Weights of a small contrastive audio-text model: text encoder activation gelu.
Rows from block 5 of the audio encoder, named by matrix and row number. Rows with one number belong to one neuron. Each number is 128 + 32 x the weight over its row's rms, rounded and kept within 0 to 255. All counts start at 0. After the name is the row's rms in percent of the matrix's.
# fc1: MLP up (encoder.blocks.5.mlp.fc1.weight, 768x256), inputs 86-171
# fc2: MLP down (encoder.blocks.5.mlp.fc2.weight, 256x768, transposed), outputs 86-171
fc1.120 085 [ 83 170 145 130 104 161 116 221 140  90  89 137 125 104  85 138 167 114  44 135 145 148 115  88 152 108 120 166 124  88  95 157 123 190  95 115 144 116 145 113 112 118 106 123 143 156 141 124  67 153  91 147 122 130 158 109 136 127 100 147 128 129 124 166 106 107 163 159 120  65  56 114 153 145 193 113 121  65 158 167 148 157 165 137 114 155]
fc1.121 096 [ 84 113 152 101 159  92 191 106 118 119 156 140 137  63 153 156 151  99  76 176 109 113 138 128 195 116 106 124 147  98 145 120 155 167 119  99 157 109 163 108 123 105  33 127 111 106  84 103 133 153  88  62 123 196 121 181 158 108 141  87 187 123 119 150 126 137 119  94 139 129 144  91 134  82 163 140 125 135 123 160 174 190 124 121  66 138]
fc1.122 090 [112 130 152 114  90 138  56 121 124  98 104 147 113 135 188 117 118 127 139 128 145 117 115 195 102 127 115 139 124 155 132 111  92 153 114 140 187  94 183 110 111 148 143 150 124 123 122 156 111 121 109 183 127 140  82 109  85 137 147 130 170 201 110 152 118 180  94  76  77 106  95 142  65 108 111 111 121 143 137  99 150 117 147 127  82  90]
fc1.123 108 [ 96 108 152  60 101 113 110 113 121 108 101  97 120 119 166 193  97 123 102 110 136 104 121 119  98 107 179 134 138 151 122  98 144 110  69 139 128  64  99 145  74 113  71  64 113 150 141 115 139 154  71 118 120 148 163 112 111  89 123  95 126 137  62  98 166 171 150 115 158  99 147 146 201 160 167 129 159 123 117 100 127 177  70  79 134 175]
fc1.124 103 [ 88 104 166 112 158 121 116 141  96  70 140 137 101 120  63 151 142 106 136 123 103 138 120 169 196 208 136 147  95 195 137 187 159  97 170  89 146  69 149 173 146 138 205 154 160  88 100 171 104 128 146 132 126 166 174 154 107 128 105 104 102 145 186 120 137  80  98 124 112 134 146 140  94  96 164 129 166 130 177 184 151 118 133 143 137 170]
fc1.125 107 [123 166 113  98 113 140  51 142 132 102 182 142  98 126 116  76 145 130 202  96 163 141 210 121 113 183 101 152 114 164 120 103 103  99 135 170 205 134 191  96 157  98 136 155 150 102  98 138 124 112 190 128 218 130 145 106 103 147 147 101  90 110 134 151 148 137 146 140 134 127 139 159 124 110  63 139  53 123 130 140 135  87 166 142 192 103]
fc1.126 095 [128 117 151  99 131  92 213  94 107 122 180  92 147 133 156 122  80 126 137 141 104 126 143  62  83  67 153 151 165 122 176 103 149 142 114  68  46  41 147 162 132 143 155  72 162  96 102 194 118  91  99 149 163 123 117 152 105 139 135 125 146 100 167  94 106  80  94 104 119 144 104 150  90 145 112  83  96 128  72  88 106 139 131 123 125 144]
fc1.127 105 [115 116 163 202 161 117 127 141 153  66 140 103 153 134 135 160 111 113 122  99  83 132 146 109  89 151 156 167 151  68  75 173 147 149 145 101 141 124 148 137 136 114 158 105 131 109 124 105 116  80 126  97 152  71 103 170 160  93  83 161 140 138 169 159 130 142 101 101 152 123 149 179 193 107  99 148 116 106 127  97 151  88 166 196 152 161]
fc1.128 093 [134 149  79  47 166 106 165 131 150 121  81 123 157 146 133  74  40 131 122 168 170 129 101 114 128 170 105 116 117  88 116 153  95  89 118 137 147 151 133 137 107 142 139 157 156 142 127 111 144 133 146  90 145 134 168 127 147  34  92 142 138 138 116 121 159 100 136 118 101 185 115 147  69  89 110 147 105 148  75 207 153 105 119 108 137 180]
fc1.129 099 [122 147 111 143  59 105 128 135 110 137 220 160 166 162 131 103 109 183 106 107 146 138  93 128 164 108 150 112 140 123 190 117  92 106 108 164 129 113 129 162 132 101 152 108 135 145 201 172 165 181 137  81 114 112  69 147 108 117 159 136 119 110 206 105 109 150 131  82 110 111 103 126 100 157 121  88 108 122 160  95 168 168 155 187  81 161]
fc1.130 094 [197 202 129 113 145 145 105 120 107  53 208 216 191 130  81 112 137 119  90 133 171 152 123 196 167 156 172  98 126 123 160  94 127 157 110 124 154 111 156  84 131 181 129 144  80 162  93 119 110  71  93 138 153 126 133 110 147 103 101 150 171 108 157 141 104 154 118 158 161 142 134 107 114 160 136 116 104 120  63 118 108 104  79 167  56 137]
fc1.131 114 [182 100 137 155 140 144 132 167 129  99 148 128 116 123 125  81  74 122  43 166 162 124 157 143 141 132 124 189 149 162 169 134 105 156 137  85 173 185 156  98 107 123 157 151 108  79 150 157 127  90 151  99  97 100 114 118 106 139 106 185 106 159 109 117  98 134  63 142 129 115 215 189 120 199 138 134 133  96 136 116 168 141 114  56 115 108]
fc1.132 104 [148 119 104  97 143 164 152 152 147 126 100 143  75  82 220 143 145 153 129 149 115 113 165 176  87 104 161 153 161 146  90 141 100 140 129 164 124 152 151 142 148 105 156 127 122 106 133 110  95 176  86 161 122  96 178  40 176 142 115 145 137 113 111 131 116 114  95  99 165  68 121 149  74 109 128 128 137 143 130 132 130  97 184 148 132  71]
fc1.133 086 [120 158 137 149 163 130 173 110 143  92 111 203 167  56 129  96  88 184 103 128 129 191 135 132  75  62 105 150 135 150 163  80 158 130 113 179  84 113 169 127 129 128  99 122 172 112 134 114 144 104 146 128 142 155  77 120  59 150 164 101 126  92 113 122 138 142 108  66 176 106 133 147  89 136 157 109 104 108 168 145  74 143 156 156  99 141]
fc1.134 102 [190  91  95 110 178 123 120 111 147 112 175 143 169 103  63 125 112 105 123 153 129 128 130 101 122 156 105 148 138  86 173 127 125 148  95  62 148 117 106 119 115 178  83 111  66 123 178 178  65 130 159 144 145 113 147  76 126 150 148 167  65 150 119 181 158 114 132 168 105 109 106 149 121  50 127 171 164 114 197 106 194 179 131 136  69 170]
fc1.135 104 [ 81 181 147 165 148  86 145 101 101 102  83 133 117 140 119 118 126 125  97 136 161 148 121  90 146 175  92 150 151 116 136 107 135  76 148 151  94 146 118 168 137 101 132 167 140 101 111 155 111 150 151 172 132  66 152 123 189 113 115 105 138 130 156 101  83 140 147 142 146  83 182  95 113 147 102 111 169 118 112 134 117 118 102 182 195 136]
fc1.136 100 [102  48  92 107 112 128  99 102  81 134 126  95 134 109 142 107 108 132 175 190 126 150  74 135  62 118 108 126 105  91 154 153 133 125 125  99 128 106 125 121 132  55 102 134 132 165 123 107  82 140 114 145 124 113 173 132 162 128 125 150 105 122 101 131  63 134 143  61 106 142 111 144  79 128 114 148 196 164 124 158 125 167 192 130 116 164]
fc1.137 097 [ 81 167 114  37 167 133 147 158 153  90 129 136 126  86 171 202 167  92 132 125 132 163 100 160  96 155 125 188  84 107 105 142 130 116 137 126 112  83  94 112 149 129 153 148 112  76 101 154 106  67 115 162 156 146 156 133  58 118 136 126 102 133 146  74 178  91 112 121 154 118 141 155 103 149 174 121 138  64 159  80 141 107 172 127 123 118]
fc1.138 123 [108 181  85 170 115 145 170 131 163 137 171 166 132  98 152  91  49 148 106 122  99 174 147  87 119 166 111 159 164 114 104 161 154 155 128 124 131 145  98 151  85  82 195 149 125 160 147 120 146  88 144  92 128 136 114 174 127 151 151 121 145 139  95 150 154 121 108 107 139 146 127 175  75 182  60 167 135  33  95 165  92 143 178 116 103 125]
fc1.139 080 [120  57 126 118 126 116  93 130  95  96  92 106 186 126 171 109 124 128 126 132 108 139  88 129 126 115  90 180 106 140 167 112 132 140 157 170  79 172 134 146 120 138  85 168 110 136  90 105  94 178 192 127  61 124 136 122  65 200 227 121 111 125  93 100 158 120 106 111 136 114  90 146 104 167  64 151 118 141 107 116 120 129 161 118 118 152]
fc1.140 081 [155 161 137 127 149 148  83 128 144 168 137 154  91 108 108  86 183 134 116 113 172 164 133 176  98 107 132 100 160  98 169  55 113 119 112 125 117  97  73 133 124  87 123 189 102 125 143  79 156 145  73 149  52 156 204 170  72 141 135 179 145  73 147 177 128 118 132 122  79 106 106 171 132 108 144 137  93 178  89 122 145 140 118 115 142 132]
fc1.141 093 [127 180 128 140 171 175 106 109 144 134 147 121 145 126  84 161 159 145 122 135 137 118 121 153 145 111 170 159 161  77 138 145 149 116  88 145 216 130 114  71 151 200  81  65 186 152 110 191 163 119 128  95 157 135 144  68 117  99 139 119 106 141 161 136 120 110 114  93 133 132 103 123 147  92 170 123 103 186 104  57 109 123 143 130  83 150]
fc1.142 106 [150 120 144 118 188 122 103 132  83 119 115 112 120  76 132 153 143 166 171  92 111 136 126  88  59 129 134 151 159 152 163 112 172 123 129 175 155 148 145 148 151 153 116 102 112 159 152 130  99  94  99 124 106 160  90 168 208 119  87 127 165  67 106 134 127 111 125 176 107 160 154  81 201 136 194 111 142  92 111 155 186 122 103 111 153 167]
fc1.143 109 [117 124  81 143 166 126 143 185 139  26 150 110 162 127 161 128 136  74 120  92 101 153 115 135 190 109 148 186 183 109 126 137 129 109  71 137 142 102 133  94 179 136  99 163 177  85 120 109 101  87 138 100 169 108 192  95  46 102 143 158  98 163 144 111 162 125 151 112 122 160  86  25 138  98 135 137 137 107 103 137 100 139 184 166  99 128]
fc1.144 088 [ 77 158  72 169  93 168  95 131 118 121 106 116 113 175 136 134 136 134 121 139  92 101 154 101 173  69  90 126 112 181 124 129  39 115  95 167 102 128 185 121 173  99 141  84 102 127 132 185 140  86 153 118 181 175 165  93 141 126 104 130 126 145 164 178 116  70 127 119 155  99 164 137 130 105 162 113 132 119 115  96 117 137 150 133 116 147]
fc1.145 083 [129  84  96 108 124 120 149 139 145 103 173 136 112  94 139 105 219 120 153 113 155 163 114 182 111  52 164 122 120  89 112 100 137  67 141  81  80  99  95 111 128 174 109 152 138 160 112  88  81 105 176 114 117 127  71 135 173 109 137 124 112 142  94 102 177  97  61  53 157 146  64  76 156  66 100  91 126 103  73 131 150  86 123 122  99 154]
fc1.146 080 [128 118 126 141 169  89  84 229  97 138 158 157 137 134 121  88 132 154 115 173  91 146 172 174 147 132 204 125 193 114 116  74 112 118 193 103 134 164 116 142 160  99 173  99 155  82  84 132 155 141 123  79 144 154 156 157 139  76 140 143 124  80 178 138 121 119 115 137  93 124  99 171  98 166 106 127 137 116 145 120 146  87 109  84 103 176]
fc1.147 114 [137 188  97 113 139  99 151 160 141 135  84  88 155 161 138 152 194 121 144 178  91  61 117 146 151 111 172  73 152 103 183  87 101 126 106 181 178  56 123 103  95 175 127  80 119 143 146 151 116 154 109 182 136 132 148 162 120  97 140 125 155 114 165 135 124 110 113 140 152  98  78 132 134 144  80 138 108 140 125 122 127 136 195 102 151  68]
fc1.148 085 [200  94 121 126 176  83 139 159 149 198 121 113  90 135 151 160 156 117  72 103 160 147 125 163 114 109 100  95 162 139 178 145 159  58 103 118 103 114 151  99 176 114 177 220 155 104 166 127 114 144 148 139 130 118  83 130  90  92 155 107 104 176 121 102 141 127 100 163 149 175 100 154 137 101 106 175 156 111 116 115  88 113 105 165  58 183]
fc1.149 094 [103  90 108 180  86 141 175  86 127  78 118 166 156 155 147  90  93 117 117 149 146  75 111  94  72  90 136 153 120 121 123 137  79  99 112  77 106 147 152 151 147 135 152 108 167 126 127  95 127 100 101 119 174 142 158 180 129 167 130 104 128 168 139 111 116 166 122  68 167  72 166 177 134 128 108 179 144 148 144 165 105  76 168  86 151 193]
fc1.150 096 [160 101  85 116  94 159 171 142 105 153 205 143 139 138  99 155 126  88 135  95 164  83 153 128 140 101 142  91 126  82 116  93  96 113 109 151 142 106  81 139 139 117 184 114 111 122  71  86 161 130 129  79 106  90 137 171 124 107 128  79 168  99 181 163 129 114 115 123 108 117 163 139 149 123 159  74 129  86 146 109  77 151 128 138  99  74]
fc1.151 100 [ 99 164 112 108 105 103 110  86 117 155  72 103  89  70 103 145 144  92  99 166 116 115  78 113 127  76 168 171  97 102 185 148 111 130  79  74 127 153  75 159 103 110 106 100 137 101 151 131  89 181  59 134 182 118 142 157 157 152  77  99 117 198 153 124 117 116 146 120  96 136 163  71 209  83 132 132  98 167 157  56 165 134 180 126  85  67]
fc1.152 120 [158 104 113 141 111 117  71 108 108 176 102 107 120 117 171 127 194 143 121 151 100 173 179 139 138 144 131 125 190 144 146 103 165 160 149 154 183  85 186 116 144 144 102  95 156 142 164 108 112 158 152  95 165 164 139 137 135 136 129 168 129 124 129  94 114 125  83 178  96  99 157 186 112  73  87 140 138 111 130  91 166  99 211 142 141 120]
fc1.153 084 [105 105 144  80  90 163 185 126 116 109 138 132 176 201 180 162 143 118 125 137 136 122 136 132  79 127 198 116 144 162  99 119 108 166 121 107 142 198 134 138  71 107 190 123 169  96 132 133 150 146  72 192 153  58 115 176 141 164 205  90  70 144  92 137 196 164 130 138 141  97 161 136 148 177  70 168 147 112 121 133 168 109 161 141 148 111]
fc1.154 105 [153 206 129 102  99 124 132 143 210  97 151 136 151 104 103 130  95 169  96 144 139 132  82 128 122 142 134 126 178  85 133 134 152 102 112 108 177 135  89 108 176 143 184 138 141 113 162 203 107 115 221 146 194  75 182  92 184 113  97 101 121 123 128 153 163 143 132  87 107  99 150 171 148 157  96 188  46 129 119 118 123 135 151  95 119  93]
fc1.156 113 [166 149  96  95 158 119  88  91  96 165 129  79 130 144 131 114 160 131 152 171 125 104 129 113 137 120 139 139 149 106 122  62 105 113 115 141 134 107 177 155 130 144 160  88 147 143 163 156 149 132 109  81 168 101 116  63  93  90 177 146  91 132 143 129 106  97 130 125 125 179 144 158 122 115 136 181 174  89  52 113 108  96 127 133  92  77]
fc1.157 089 [122 144 174 148 110 128 160 136 140 135 134 108 140  87 113  88 117 124 125 151 128 167  99 176 118 198  94 121 122 170 111 185 158 115 181 143 160 160  61 145 153 191 137  85 158 122 143 209  57  90 150 121 154  81 100 158 113 178 150  88 136 168 167 156 159 156  85  83 125 190 107 139 176 139 147 122 139 108 140  44 112 106 162  85 141 145]
fc1.158 091 [193 132 121 184 145 163 171  73 127 156 176 180  63  91 142 150 114 189 131 101 175 155 140 130 130  83 166  62 126 116 140  87  66  99 160 154 117  69 104 128 145 117 167 125 163 124 187 110 147 120 137  88 102 116 134 161 147 178 127 159  94 140 137 187 110 120 146 127 173 120  92 120 159 144 184  99 151 160 167 146 124 125 165 151 148 203]
fc1.159 122 [102  71 178 140 137 147 117 169 126 146 150 114 162 137 142 170 112 110 141 119 179 122 116 145  92 187 185 140 118 153 135  82 189  81 128  70 134 122 140 122  90 143 126 170 129 164 141 125 104 113  61 142  68 186 153  98  91 170 141  84 105 116 148 131 121 175 117 126 191  90 122 184  27  88 114 114 130 144  78 148 176 156  98 124 199 154]
fc1.160 107 [160 149  56 118 151 103 107 143 136 144 116 135 132  88 151  93 169 153  59 104 131  79 135 151 112 107 116 152 146 151 154 130 180 133 122 127 156  97 199 120 159 147 168 142  85  82 169  95 148 140  98 156 101 112 120 108 141 185 101 127 128  92 135 181 175 113 111 153 134 176 179  77 115 164 202 140 133 168  94 163 128 140 101 181 167 111]
fc2.120 088 [ 84  86 124 163 196 126 165  68 109 132 155  98 137 122 189 146 106 116 179 109 123 102 147 177 110 141 115 113 118 173 164 111 101 125 188 150 112 169 140 152  95 128  85 145  77  73 111 136 172  87 136  85 164  98  92 106 101 127 124 145 155 106  94  79 154 130 117  43 109 156 177  85 107 110 126 127 130 147 130  85 135  49 116  94 135  71]
fc2.121 099 [165  92 164 109  50 165 128 108 111 153 111  83 137 140 130 130 163 163 179 124 127 172 134 142  98  92 179  82 119 105 112 120  88 171 112 159 120 182  86 171  83 156 189 130 186 134 142 107 102 152 120 198 162 152 121 134 148 192 125 118  61 109 145 140 128  82 147 137  96 124 159  94 149 175  69 111  52 144 146  91 109  76 128 179 165 186]
fc2.122 090 [188 161 122 183 146 176 136  94 115 110 132 100 137 109  92 142 115 122 134 109 110 130 136 114 143 136 149 127 170 110  97 131 169  74 171 145  99 124 108 169 155 107 108 137 166 129 153 138 146 183 135  82 116 102 146 116 113 121 110 152  70 121 162 149 144 135 153 131 200 188 210 158 197 159 161 101  93 117 116 131 121 125 175  76 124 174]
fc2.123 112 [109 153 112 185 101 139 114 120 137 102 160 117 133 141  34 118 104  99 142 192 130 131  46 153 143 182 126 156 120  92 210 184  99 149 142 175 153 120 145 103 106 103 176 152 168 157 102 113 168  79 130 102 119 105  87 186 147 125 146 128 152 131 208 153 147 102 150 183  98 150 180 119 120 112 111 105 154 148 151 160 161 122 177 150 137  71]
fc2.124 116 [169 147 118 146  99  81 131 146 133 191 132  52  65 126 111 120 121 163 100 174 159 170 194  84 105 164 116 103 116 126  94  90  52 148 147 145 137 128 124 110 162 120  65 128  80 178 156 111  59 161  67  94 113  99  99  85 138 160 113 138 136 136  47 182 136 106 127 129  89 119  42 113 132 126 163 133 112 158 110 108 155  99 111 125 192 106]
fc2.125 101 [159 150 178 182 142 102 176  73 138  87 106 135 155  97 117 163 148 118  61  96 176 133 150 108 108 134  90 123 136 212 151 159 145 143 123  68 144  76  76 125  32 118 130 162 188 102  73 100 111 145 135 167 145 170 111 184 131 114  92 176 106 152 134 107  99 191  84  91 108 129 135 114 122 114 148 123 142 138 116 141 157 134 180  89  87 115]
fc2.126 109 [142 142 113 150 131 131 138 174  89  92  83 112  96 144 131 198 184 163  81 123  94 129 148 148 172 177  82  57 127 144  93 108 133 135  83 166 196 110 179  61 129  44 120 118 106 135 150 129 113 121 156 152  40 101 202 150 184 143  49 117  65 119  86 138 134 161 147 117 116 132 129 102 131 114 160 196 149 126 171 111 125 112 120 171 137 127]
fc2.127 103 [ 97  97 112  78 143  99 134 122  93 138 161 110 135 157 129 153 145 167 135 173 169 130 161 165 171 100 115 184 144 122 119 187 118 169 115 132 169 129 191  73 106 162 125 103 126 155 132 123 132 143 152 104 104  89 122 109 104 123 156 132 156 160 137 138 142 144 163 162 149 104  99  77 105 169 175 162 175  99 108 108 131 175 133 125 118 111]
fc2.128 094 [ 59 105 191 131 162 138  97 138  94 141 162  97  93 116 153 139 146  87 158 103 129  99 137  85 105 163 132 146 138 121 103 125  97 153 142 125 140 114 144 110 158 169 160  80 118 116 133  98 133  74  95 150 119 102 137 102 152 118 133 134 129  95 120 116 163  80 130  85 166  60 130 159 188 170  95  87 144 134  76  84 139 133 150 106 123  42]
fc2.129 106 [174 107 116  88  94 115 120 146 115 149  87 125 107 137 136 122 177 107 153 165  72 146 138  68 143 124 168 149 167 184 122 130 142 156 110  97 136 168  90 122 132 153 159 122 105 106 146 171 150 141 115 137 161 147 173 115 114 127 117  52 131 145  73 130  79  79 136 183 142 143 199 145  81  54  86 117  85  68 129 139 113 123 146  77 156 100]
fc2.130 123 [163  63  91 137  97 111 151 134 121 116 161  92 104 106 156 105  93 109 119 137 126 124 103 123  55 124 131 130 203  82 123 212 143 146 163 142 122 156 136 153  62  94 103 157 178 123 149 103 107 161 175 115 112 108  41 127  85 104 111  69 122 138 170 105 142  64 107  79 130  66 148 114 157 153 150 151 124 142  71 151 137 136 111 140 146 110]
fc2.131 110 [161 112 101 195 106 144 116 130 149 151 109 151 148 122 118 193 139 145 153 107 130 139 136 163 116 137 144  93 148 131 121 143 188 117 124 149  92 130 172  89 160 105 130 102 121 134 131 115 103 140  46 150 150 163 133  88 136 169 141  93 135 110  98 110 151 100 177 164  95 127  64 152 106 137 137 156  93 106 187 176 149 124 110 137  49 147]
fc2.132 104 [ 98 149 167 142 123 118  57 132  91 119 109  99 196 170  65 102 151  78 132  91  80 168  69  57 117 123 131 125 121 110 149 103 143 148 110 101 150 101 140 141 119 138 120 146 144 148 141 137 135  90 173 108 108 173 126 155 105 154 146 137 105 137 144 148 157 116 179 178 129 189 118 113 175 115 148 180 121 113 157 108 124 142 159 114 157 183]
fc2.133 088 [118  95 102  83  89 144  75 161 131 201 147  65 117 159 120 143 148  87 145 191 129 108 104  99 145 147 150 177 131 144 124 168  87 131 175  91 159 155 114 164 136 105 169 126  97 123 148 144 133 182 158  86 118  84 173 168 188  87 107 140 126 115 184 113  84  99 123 165 149 179 106 134 102 102  98 119 134 150  55 155 143 112 110 123 153 110]
fc2.134 100 [ 73  93  95  83 138 130  91 154 184 143 160 108 157 165 166 183 102 195 120 125  96  73 114 139 166  88 123 151 158 130  66 115 124 117 162 153  94 141 145 103 187  94 111 147 109 107 115  94 136 163  93  88 136 107 124 134 148  56 144 109 126 138 119 128  65  97 154  47 154 149 178 175 139 166 179  99  81 147 124 109  84 122 114  90 167 111]
fc2.135 098 [176 144  89 122  75 121  84 145 151 149 132 106 192  94  94 126 109 154 158 103  70  98  97  92  91 141 135  97  95 105 126 131  99 175  86 132 121 152  97 163 100 108  94  55 101 133 157 153 112 155 108  96  89 180 100 136  50 168  82  79 146 169  79 166 149 118  90 120  68 142  94 156  97  73 161 139  98 141 101 109 120 128 173  90  86 137]
fc2.136 121 [ 74 171  98 154  92 149  94 194  98 144 127 116  79 132 156  82 131 100  96 104  55 120 137 106 123 179 153 176  85 109 141 104 109 104 172 116 119 109 161 112 120  82  95 110 151 178 172 147 155 207 122 130 143 146  93 111 150  47 142 102 163 198 128 147 122  78  94 124 100  74 153 146 198 116 122 103  91 171  94 119 179 123 142 150 176 177]
fc2.137 099 [167  90 131 180 151 113  68  49 132 101 118 132 103 159  88  75 133 145 142 124 115 148 153 133 105 150  81 107 137 148 107  87 137 108 130 181 143 145 146  98 163 170 161 123 124 150 181  96 136 187 140 121 122  52 117 151 157  88 140 155 128 159 151 175  77 138 146 143 147 215 134 148 136 122 116 135 104 144  72 151  97  91  96 126  98 110]
fc2.138 113 [ 86 103 107  81 166 121 109 111  44 103 100 136 123 149  73 137  79 142 102  89 107  95 123 198  98 114 107  78 135 118 115  74 143  47 147  98 143 144 163 140 156 135  82  97 100 128 168 108 150 127  87 121 112 133 181 117 189 128 150  86 108 114 104 112  86 105 152 122  78 107 174 156 122 105 147 127  77 190 111 116 185 122 178 110 116 114]
fc2.139 082 [155 153 146 152 112 115 158 129 122  86 158 138  97 112 154 124  88  99 138 100 102 170 123 116 125  89 169  91 116 126  80 117  79 138 103  73 137  23 113  84 119 136 122 148 194 114 160 119 200  79 105 113 210  78 153 138 206  89  54 170 120  84 165 129 142 111 115 169 110 165 166 133 152 102 159 123  97 136 131  85 149 121 144 179 136 110]
fc2.140 087 [104  98 126 149 104 113 186 119 125  69 148  86 160 106 202 162  96  99 171 147 151 139 108  68 118 189 136 133 114 151  76 191 151 141 130 178 120 188 170 135 131 154  77 110 103  95  88 166 139 110 204 129 228 119  40  77 147 161 135  84 111 214 122 108 119  86 131 146 182 141 119  95  90 114 141 135 143  87 143 114 114 102 157 139 141 139]
fc2.141 095 [184 138  98 131 190 126 160 205 108 111 144 176 107 124 141  76 112 126 138  86 136 115 176  96  98 114 108  97 132 177 155 114  95 144 160 114 140 130 135 111 137 128 199 168 111 125 167 112  93 165 127 162 114 105 128 135 138 155 120 145 180 111  87 199 126 148 154 164 116 126 112 126 141 139 145 146 124 114 108 182 152  36 166 167  89 165]
fc2.142 106 [198 122 110 180 107 131 171 144 108  87 145 114  92 164 205 116 140 141 106 142 152 130 118 138 174 174 170 113 130 148 128 149 138 109 101  61 129  90 163 109 116 104 140  91 124 103  77 135 166 140 195 143 118 124 158 168  63  94 134 102 123 146 117 157 165 121 186 114 167  90  99 157  86  70 119 180 147 163 128 116 125 145 108  85 172 123]
fc2.143 105 [143 122 134 121  94 108 102  57 130 130 121 153  89 129 101 124  73 170 118 148 177  93 179 130 111 109 100  86  90 108 120 178 143 117 127 113 151 173 149 137  97 113 166 126 100 103 169  86 121 152  98 132 149 123  70 130 167 138 128 119 196 106 126 155 143 130  87 123 134  99 166 225 134 136 126 114 119 142 172 137 210  95  86  83 164 154]
fc2.144 085 [185 156 161  92 148  81 169 164 138 144 135 178 144 103 136 153 117 175 128 118 157 125 196 133 120 241 114 165 132 111 155 113 136 111 129 120 121 154 106 150  74 152  89 158 109 143 117 117  85 132 142 122 124 118  99 161 111 140  90  83 143 141 110 115 108 192 107 143  46 171 151 160 130 142 120 145 141  79 103  77 135  96 130 127  78 122]
fc2.145 080 [167 138 191 135 176 117 125 125 134 120  99  77 144  93 182 148  88 113  91 132 140 143 131 170 117 152  72 119 132 144 130 129 108 167  83 156 245 109 203 148 161  75 145  83 125 126 173 165  77  99  97 150 135 100 180 127 134 100 158 122 141 189 150 194  70 139  96 156 112 140 142 196  95 177 119 134  62 100 162 124 107  72 100 177 167 189]
fc2.146 078 [137 141 150  99 118 158 154  67 101  96 108 128 148  85 139 162 137 143 130  69 136 129 120  94 114 153 109  95 103 107 131 147 100 177  85 123 121 117 150  73  88 127  93 145 135 127 104 144 111  57  62 147 147  92 144 183 143 142 128 113 128 140 150 131 146 148 138  85 175  82 101 104 111 122 176 159 179  93  69 181 124 201 131 138 169  99]
fc2.147 120 [ 96 106 155 147 128 137 153 100 104 184 160 136 153  91 189  78  90  93 167 140 162 113  98  69  90 131  64 150 107  91  94 115 133 143 172 124 137 138  95 111  92 137 113 150 136 130 153 136 106 150 133  83  81 135 207  65 142 103  80  79  77 139  86 161 145 139 152 149 137  78 169 102 110 124 167 158 122 108 124 129 149 124  91 120  60 125]
fc2.148 089 [ 96 189 105 154 122 184 119  98 107  63 147 118 196 141 142  98 127 132 116 156  73 128 138  92 141 158 141 130  96 110 108  79 161 148 146 100 132 152 116 121  66 120  79  43  86 149 101 150 153 108 101 139 116 124 161 159 171 190 110 166 136 117 149 158  88  94 130 105 114  64 157 168 124 130 152  57 134 159 146 118 163 169 166  97 213 111]
fc2.149 094 [166 140 192 185 134  95 165 144 112 145 144 103 144 106 147 138 150 111 150 133 113 135 118  84 168 158 155 127 206 113 150 154 108 111 139 155 118  87 140  98  94 143 124 101 163 135 130 167 111 140 128 151  84 162 151 110 110 144 100 133 140  97 111 152 148 120  72 163  21 176 115 104 106  83 132 136 111  79 118 129 107 106  84 161  95  41]
fc2.150 094 [133 149 189 118 172 108 133  93 121 102 121 115 130  86 166 145 114 137  87 152 106 120  98 128 180 121  88 184 123 178 172 211  94 142  94 125 126 167 146 129 152 148  92 110 150 129 159 107  57 128 126 128 117 167 114 116 116 140  98 124 128 198 130  97 148 114 138 135 110 126 155 132 163 130  59 146 175 140 188 146 156 128 115 140 166 156]
fc2.151 098 [113 158 185 163  98 190 142 156 188 132 146 122 140 178 141  99 101 149 140  17 117 119 158  99  96 178 117  66  89 154  76 147  81 147 125 197 133 169 157 176  93 142 139 172 146 126 104 129 116 146 135 115  98 111 124  56  79 103 149 140 120 108  64 110 158 172  80 122 141 159 122 167 150 121 122 158 133 131 100 175 149 154 172 102 213 151]
fc2.152 122 [151 106 137 114 130 131 129 146 127  69 121 191  92 134 151 116 119 121 105  58 158 107 135 152  80 139  76 116 112 154  96 125  99 119 103 132 113 128 108 143 154 106 184 121 147 179  93 160 173 117 107 186 119  86 115  91 157 169 118 131 149 154 117 165 149 104 113 136 149 112 129 120 142 103 145 117 124 112 149 136 148 150  59  87  60 117]
fc2.153 086 [161 134 139 213 107 112  67 137 132 170 126 113 122  89 115 116 145 112 124 148 104 176 137 151 171 131 124 115 118 115 186 107 121 123 100 131 129  82  74 138 186 137 148 105 104 163 153 131  99 147 158 106 105 168 150  87 122 104  84 140 162 131 198 112  93 154 112 152 149 173 118 148 128  95 171 113 175 133 137 141 136 153 105 111 138 122]
fc2.154 097 [164 110 136 161 144  95 150 186 120 167 127 190 125  81 116 110 112 125 122  95 105 109 147 127 107 100 171 125 104 152  93 148 122 195 105 120  99  89 164 122 119 142 121  98 137 151 181  91 189 161  51  64 132 182 109 147 125 134 154 194 165 157 150 122 137 126 238 189  95 183 141 141 166 102 152  59 169 113  98 125 153 115 181  87 102 109]
fc2.156 103 [150 183 156 116 137  79 156 113 134  92 108 184 131 132 139 164 111 127 116 149 155 141 171 182 142 126 123  99 144 155 133 182 125 162 119  87 100  97 100 138 123 168  80 178 124 135 164  96 175 103 171 154 137 138 106 171 139 107  72 117 124  86 153 102 160 177 104 119 153  62  70 145 111 133 153 132 102  74 127 166 118 198 178 122 101 154]
fc2.157 087 [128  98  80 125 131 208  99 183 158 122 109 153 112 165 139 166 132 114 128 105 143 101 110 118 113  71 102  96 103  68 143  70 104 135  68 145 118 102 131 122  77  67 160 137 111 116 158  98 119 153  69 153 109 178 167  63 145  97 151 203  82 129 125 136 138  89 110 161  69  92 140 132  62 124 136 127 150 142 101 177 126 169  89 173  71 181]
fc2.158 098 [146 164  91 126 140 105  87 140 105 108 131 124 154 102 152 179 134 155 152 125  84  89 153 141 110 143 129 156 161 152  81 151  82 123 105 117 186 100 161 140 163 157 173 102 135 122 101 146 164 164 148 199 168 161 103 176 117  94 146  93 153 159 188  98 143 166 139 128 134 160 126  97 147 103  99 200 146 106 123  82 119 194  72 113 126 122]
fc2.159 111 [145 158 109 126 162  64  95 134 175 142 110 159 171 102 138 167  86 157 139 133 102 148 172 131 141 115 129 102 111 124 159 112  81 117 189 106 165 143  88 101 112 126  93 161 153 160 128 138 140 118 103  81 139  42  62 134 103 125 128 199 110 117  84 171 143 143 136 141 117 117 131 129 177 172 108 118 146 102 185 143 158 159 190 174  73  74]
fc2.160 106 [115  97 190 136 110  93 202 141  74 118 150 140 116 170 116 151 153 103 187 110 168 162 115 106 160 159 149 131 161 135 107 130 115 158 147 106 116 173 163 103 165 125 128 113 123 165 157 156 112  89  81  86 133 147 156 124 176  78 171 108 144  94 103 134  92 149 116 125  93 110 111 145 118 149  62  88 108 151 165 153  70 181 108 145 108 104]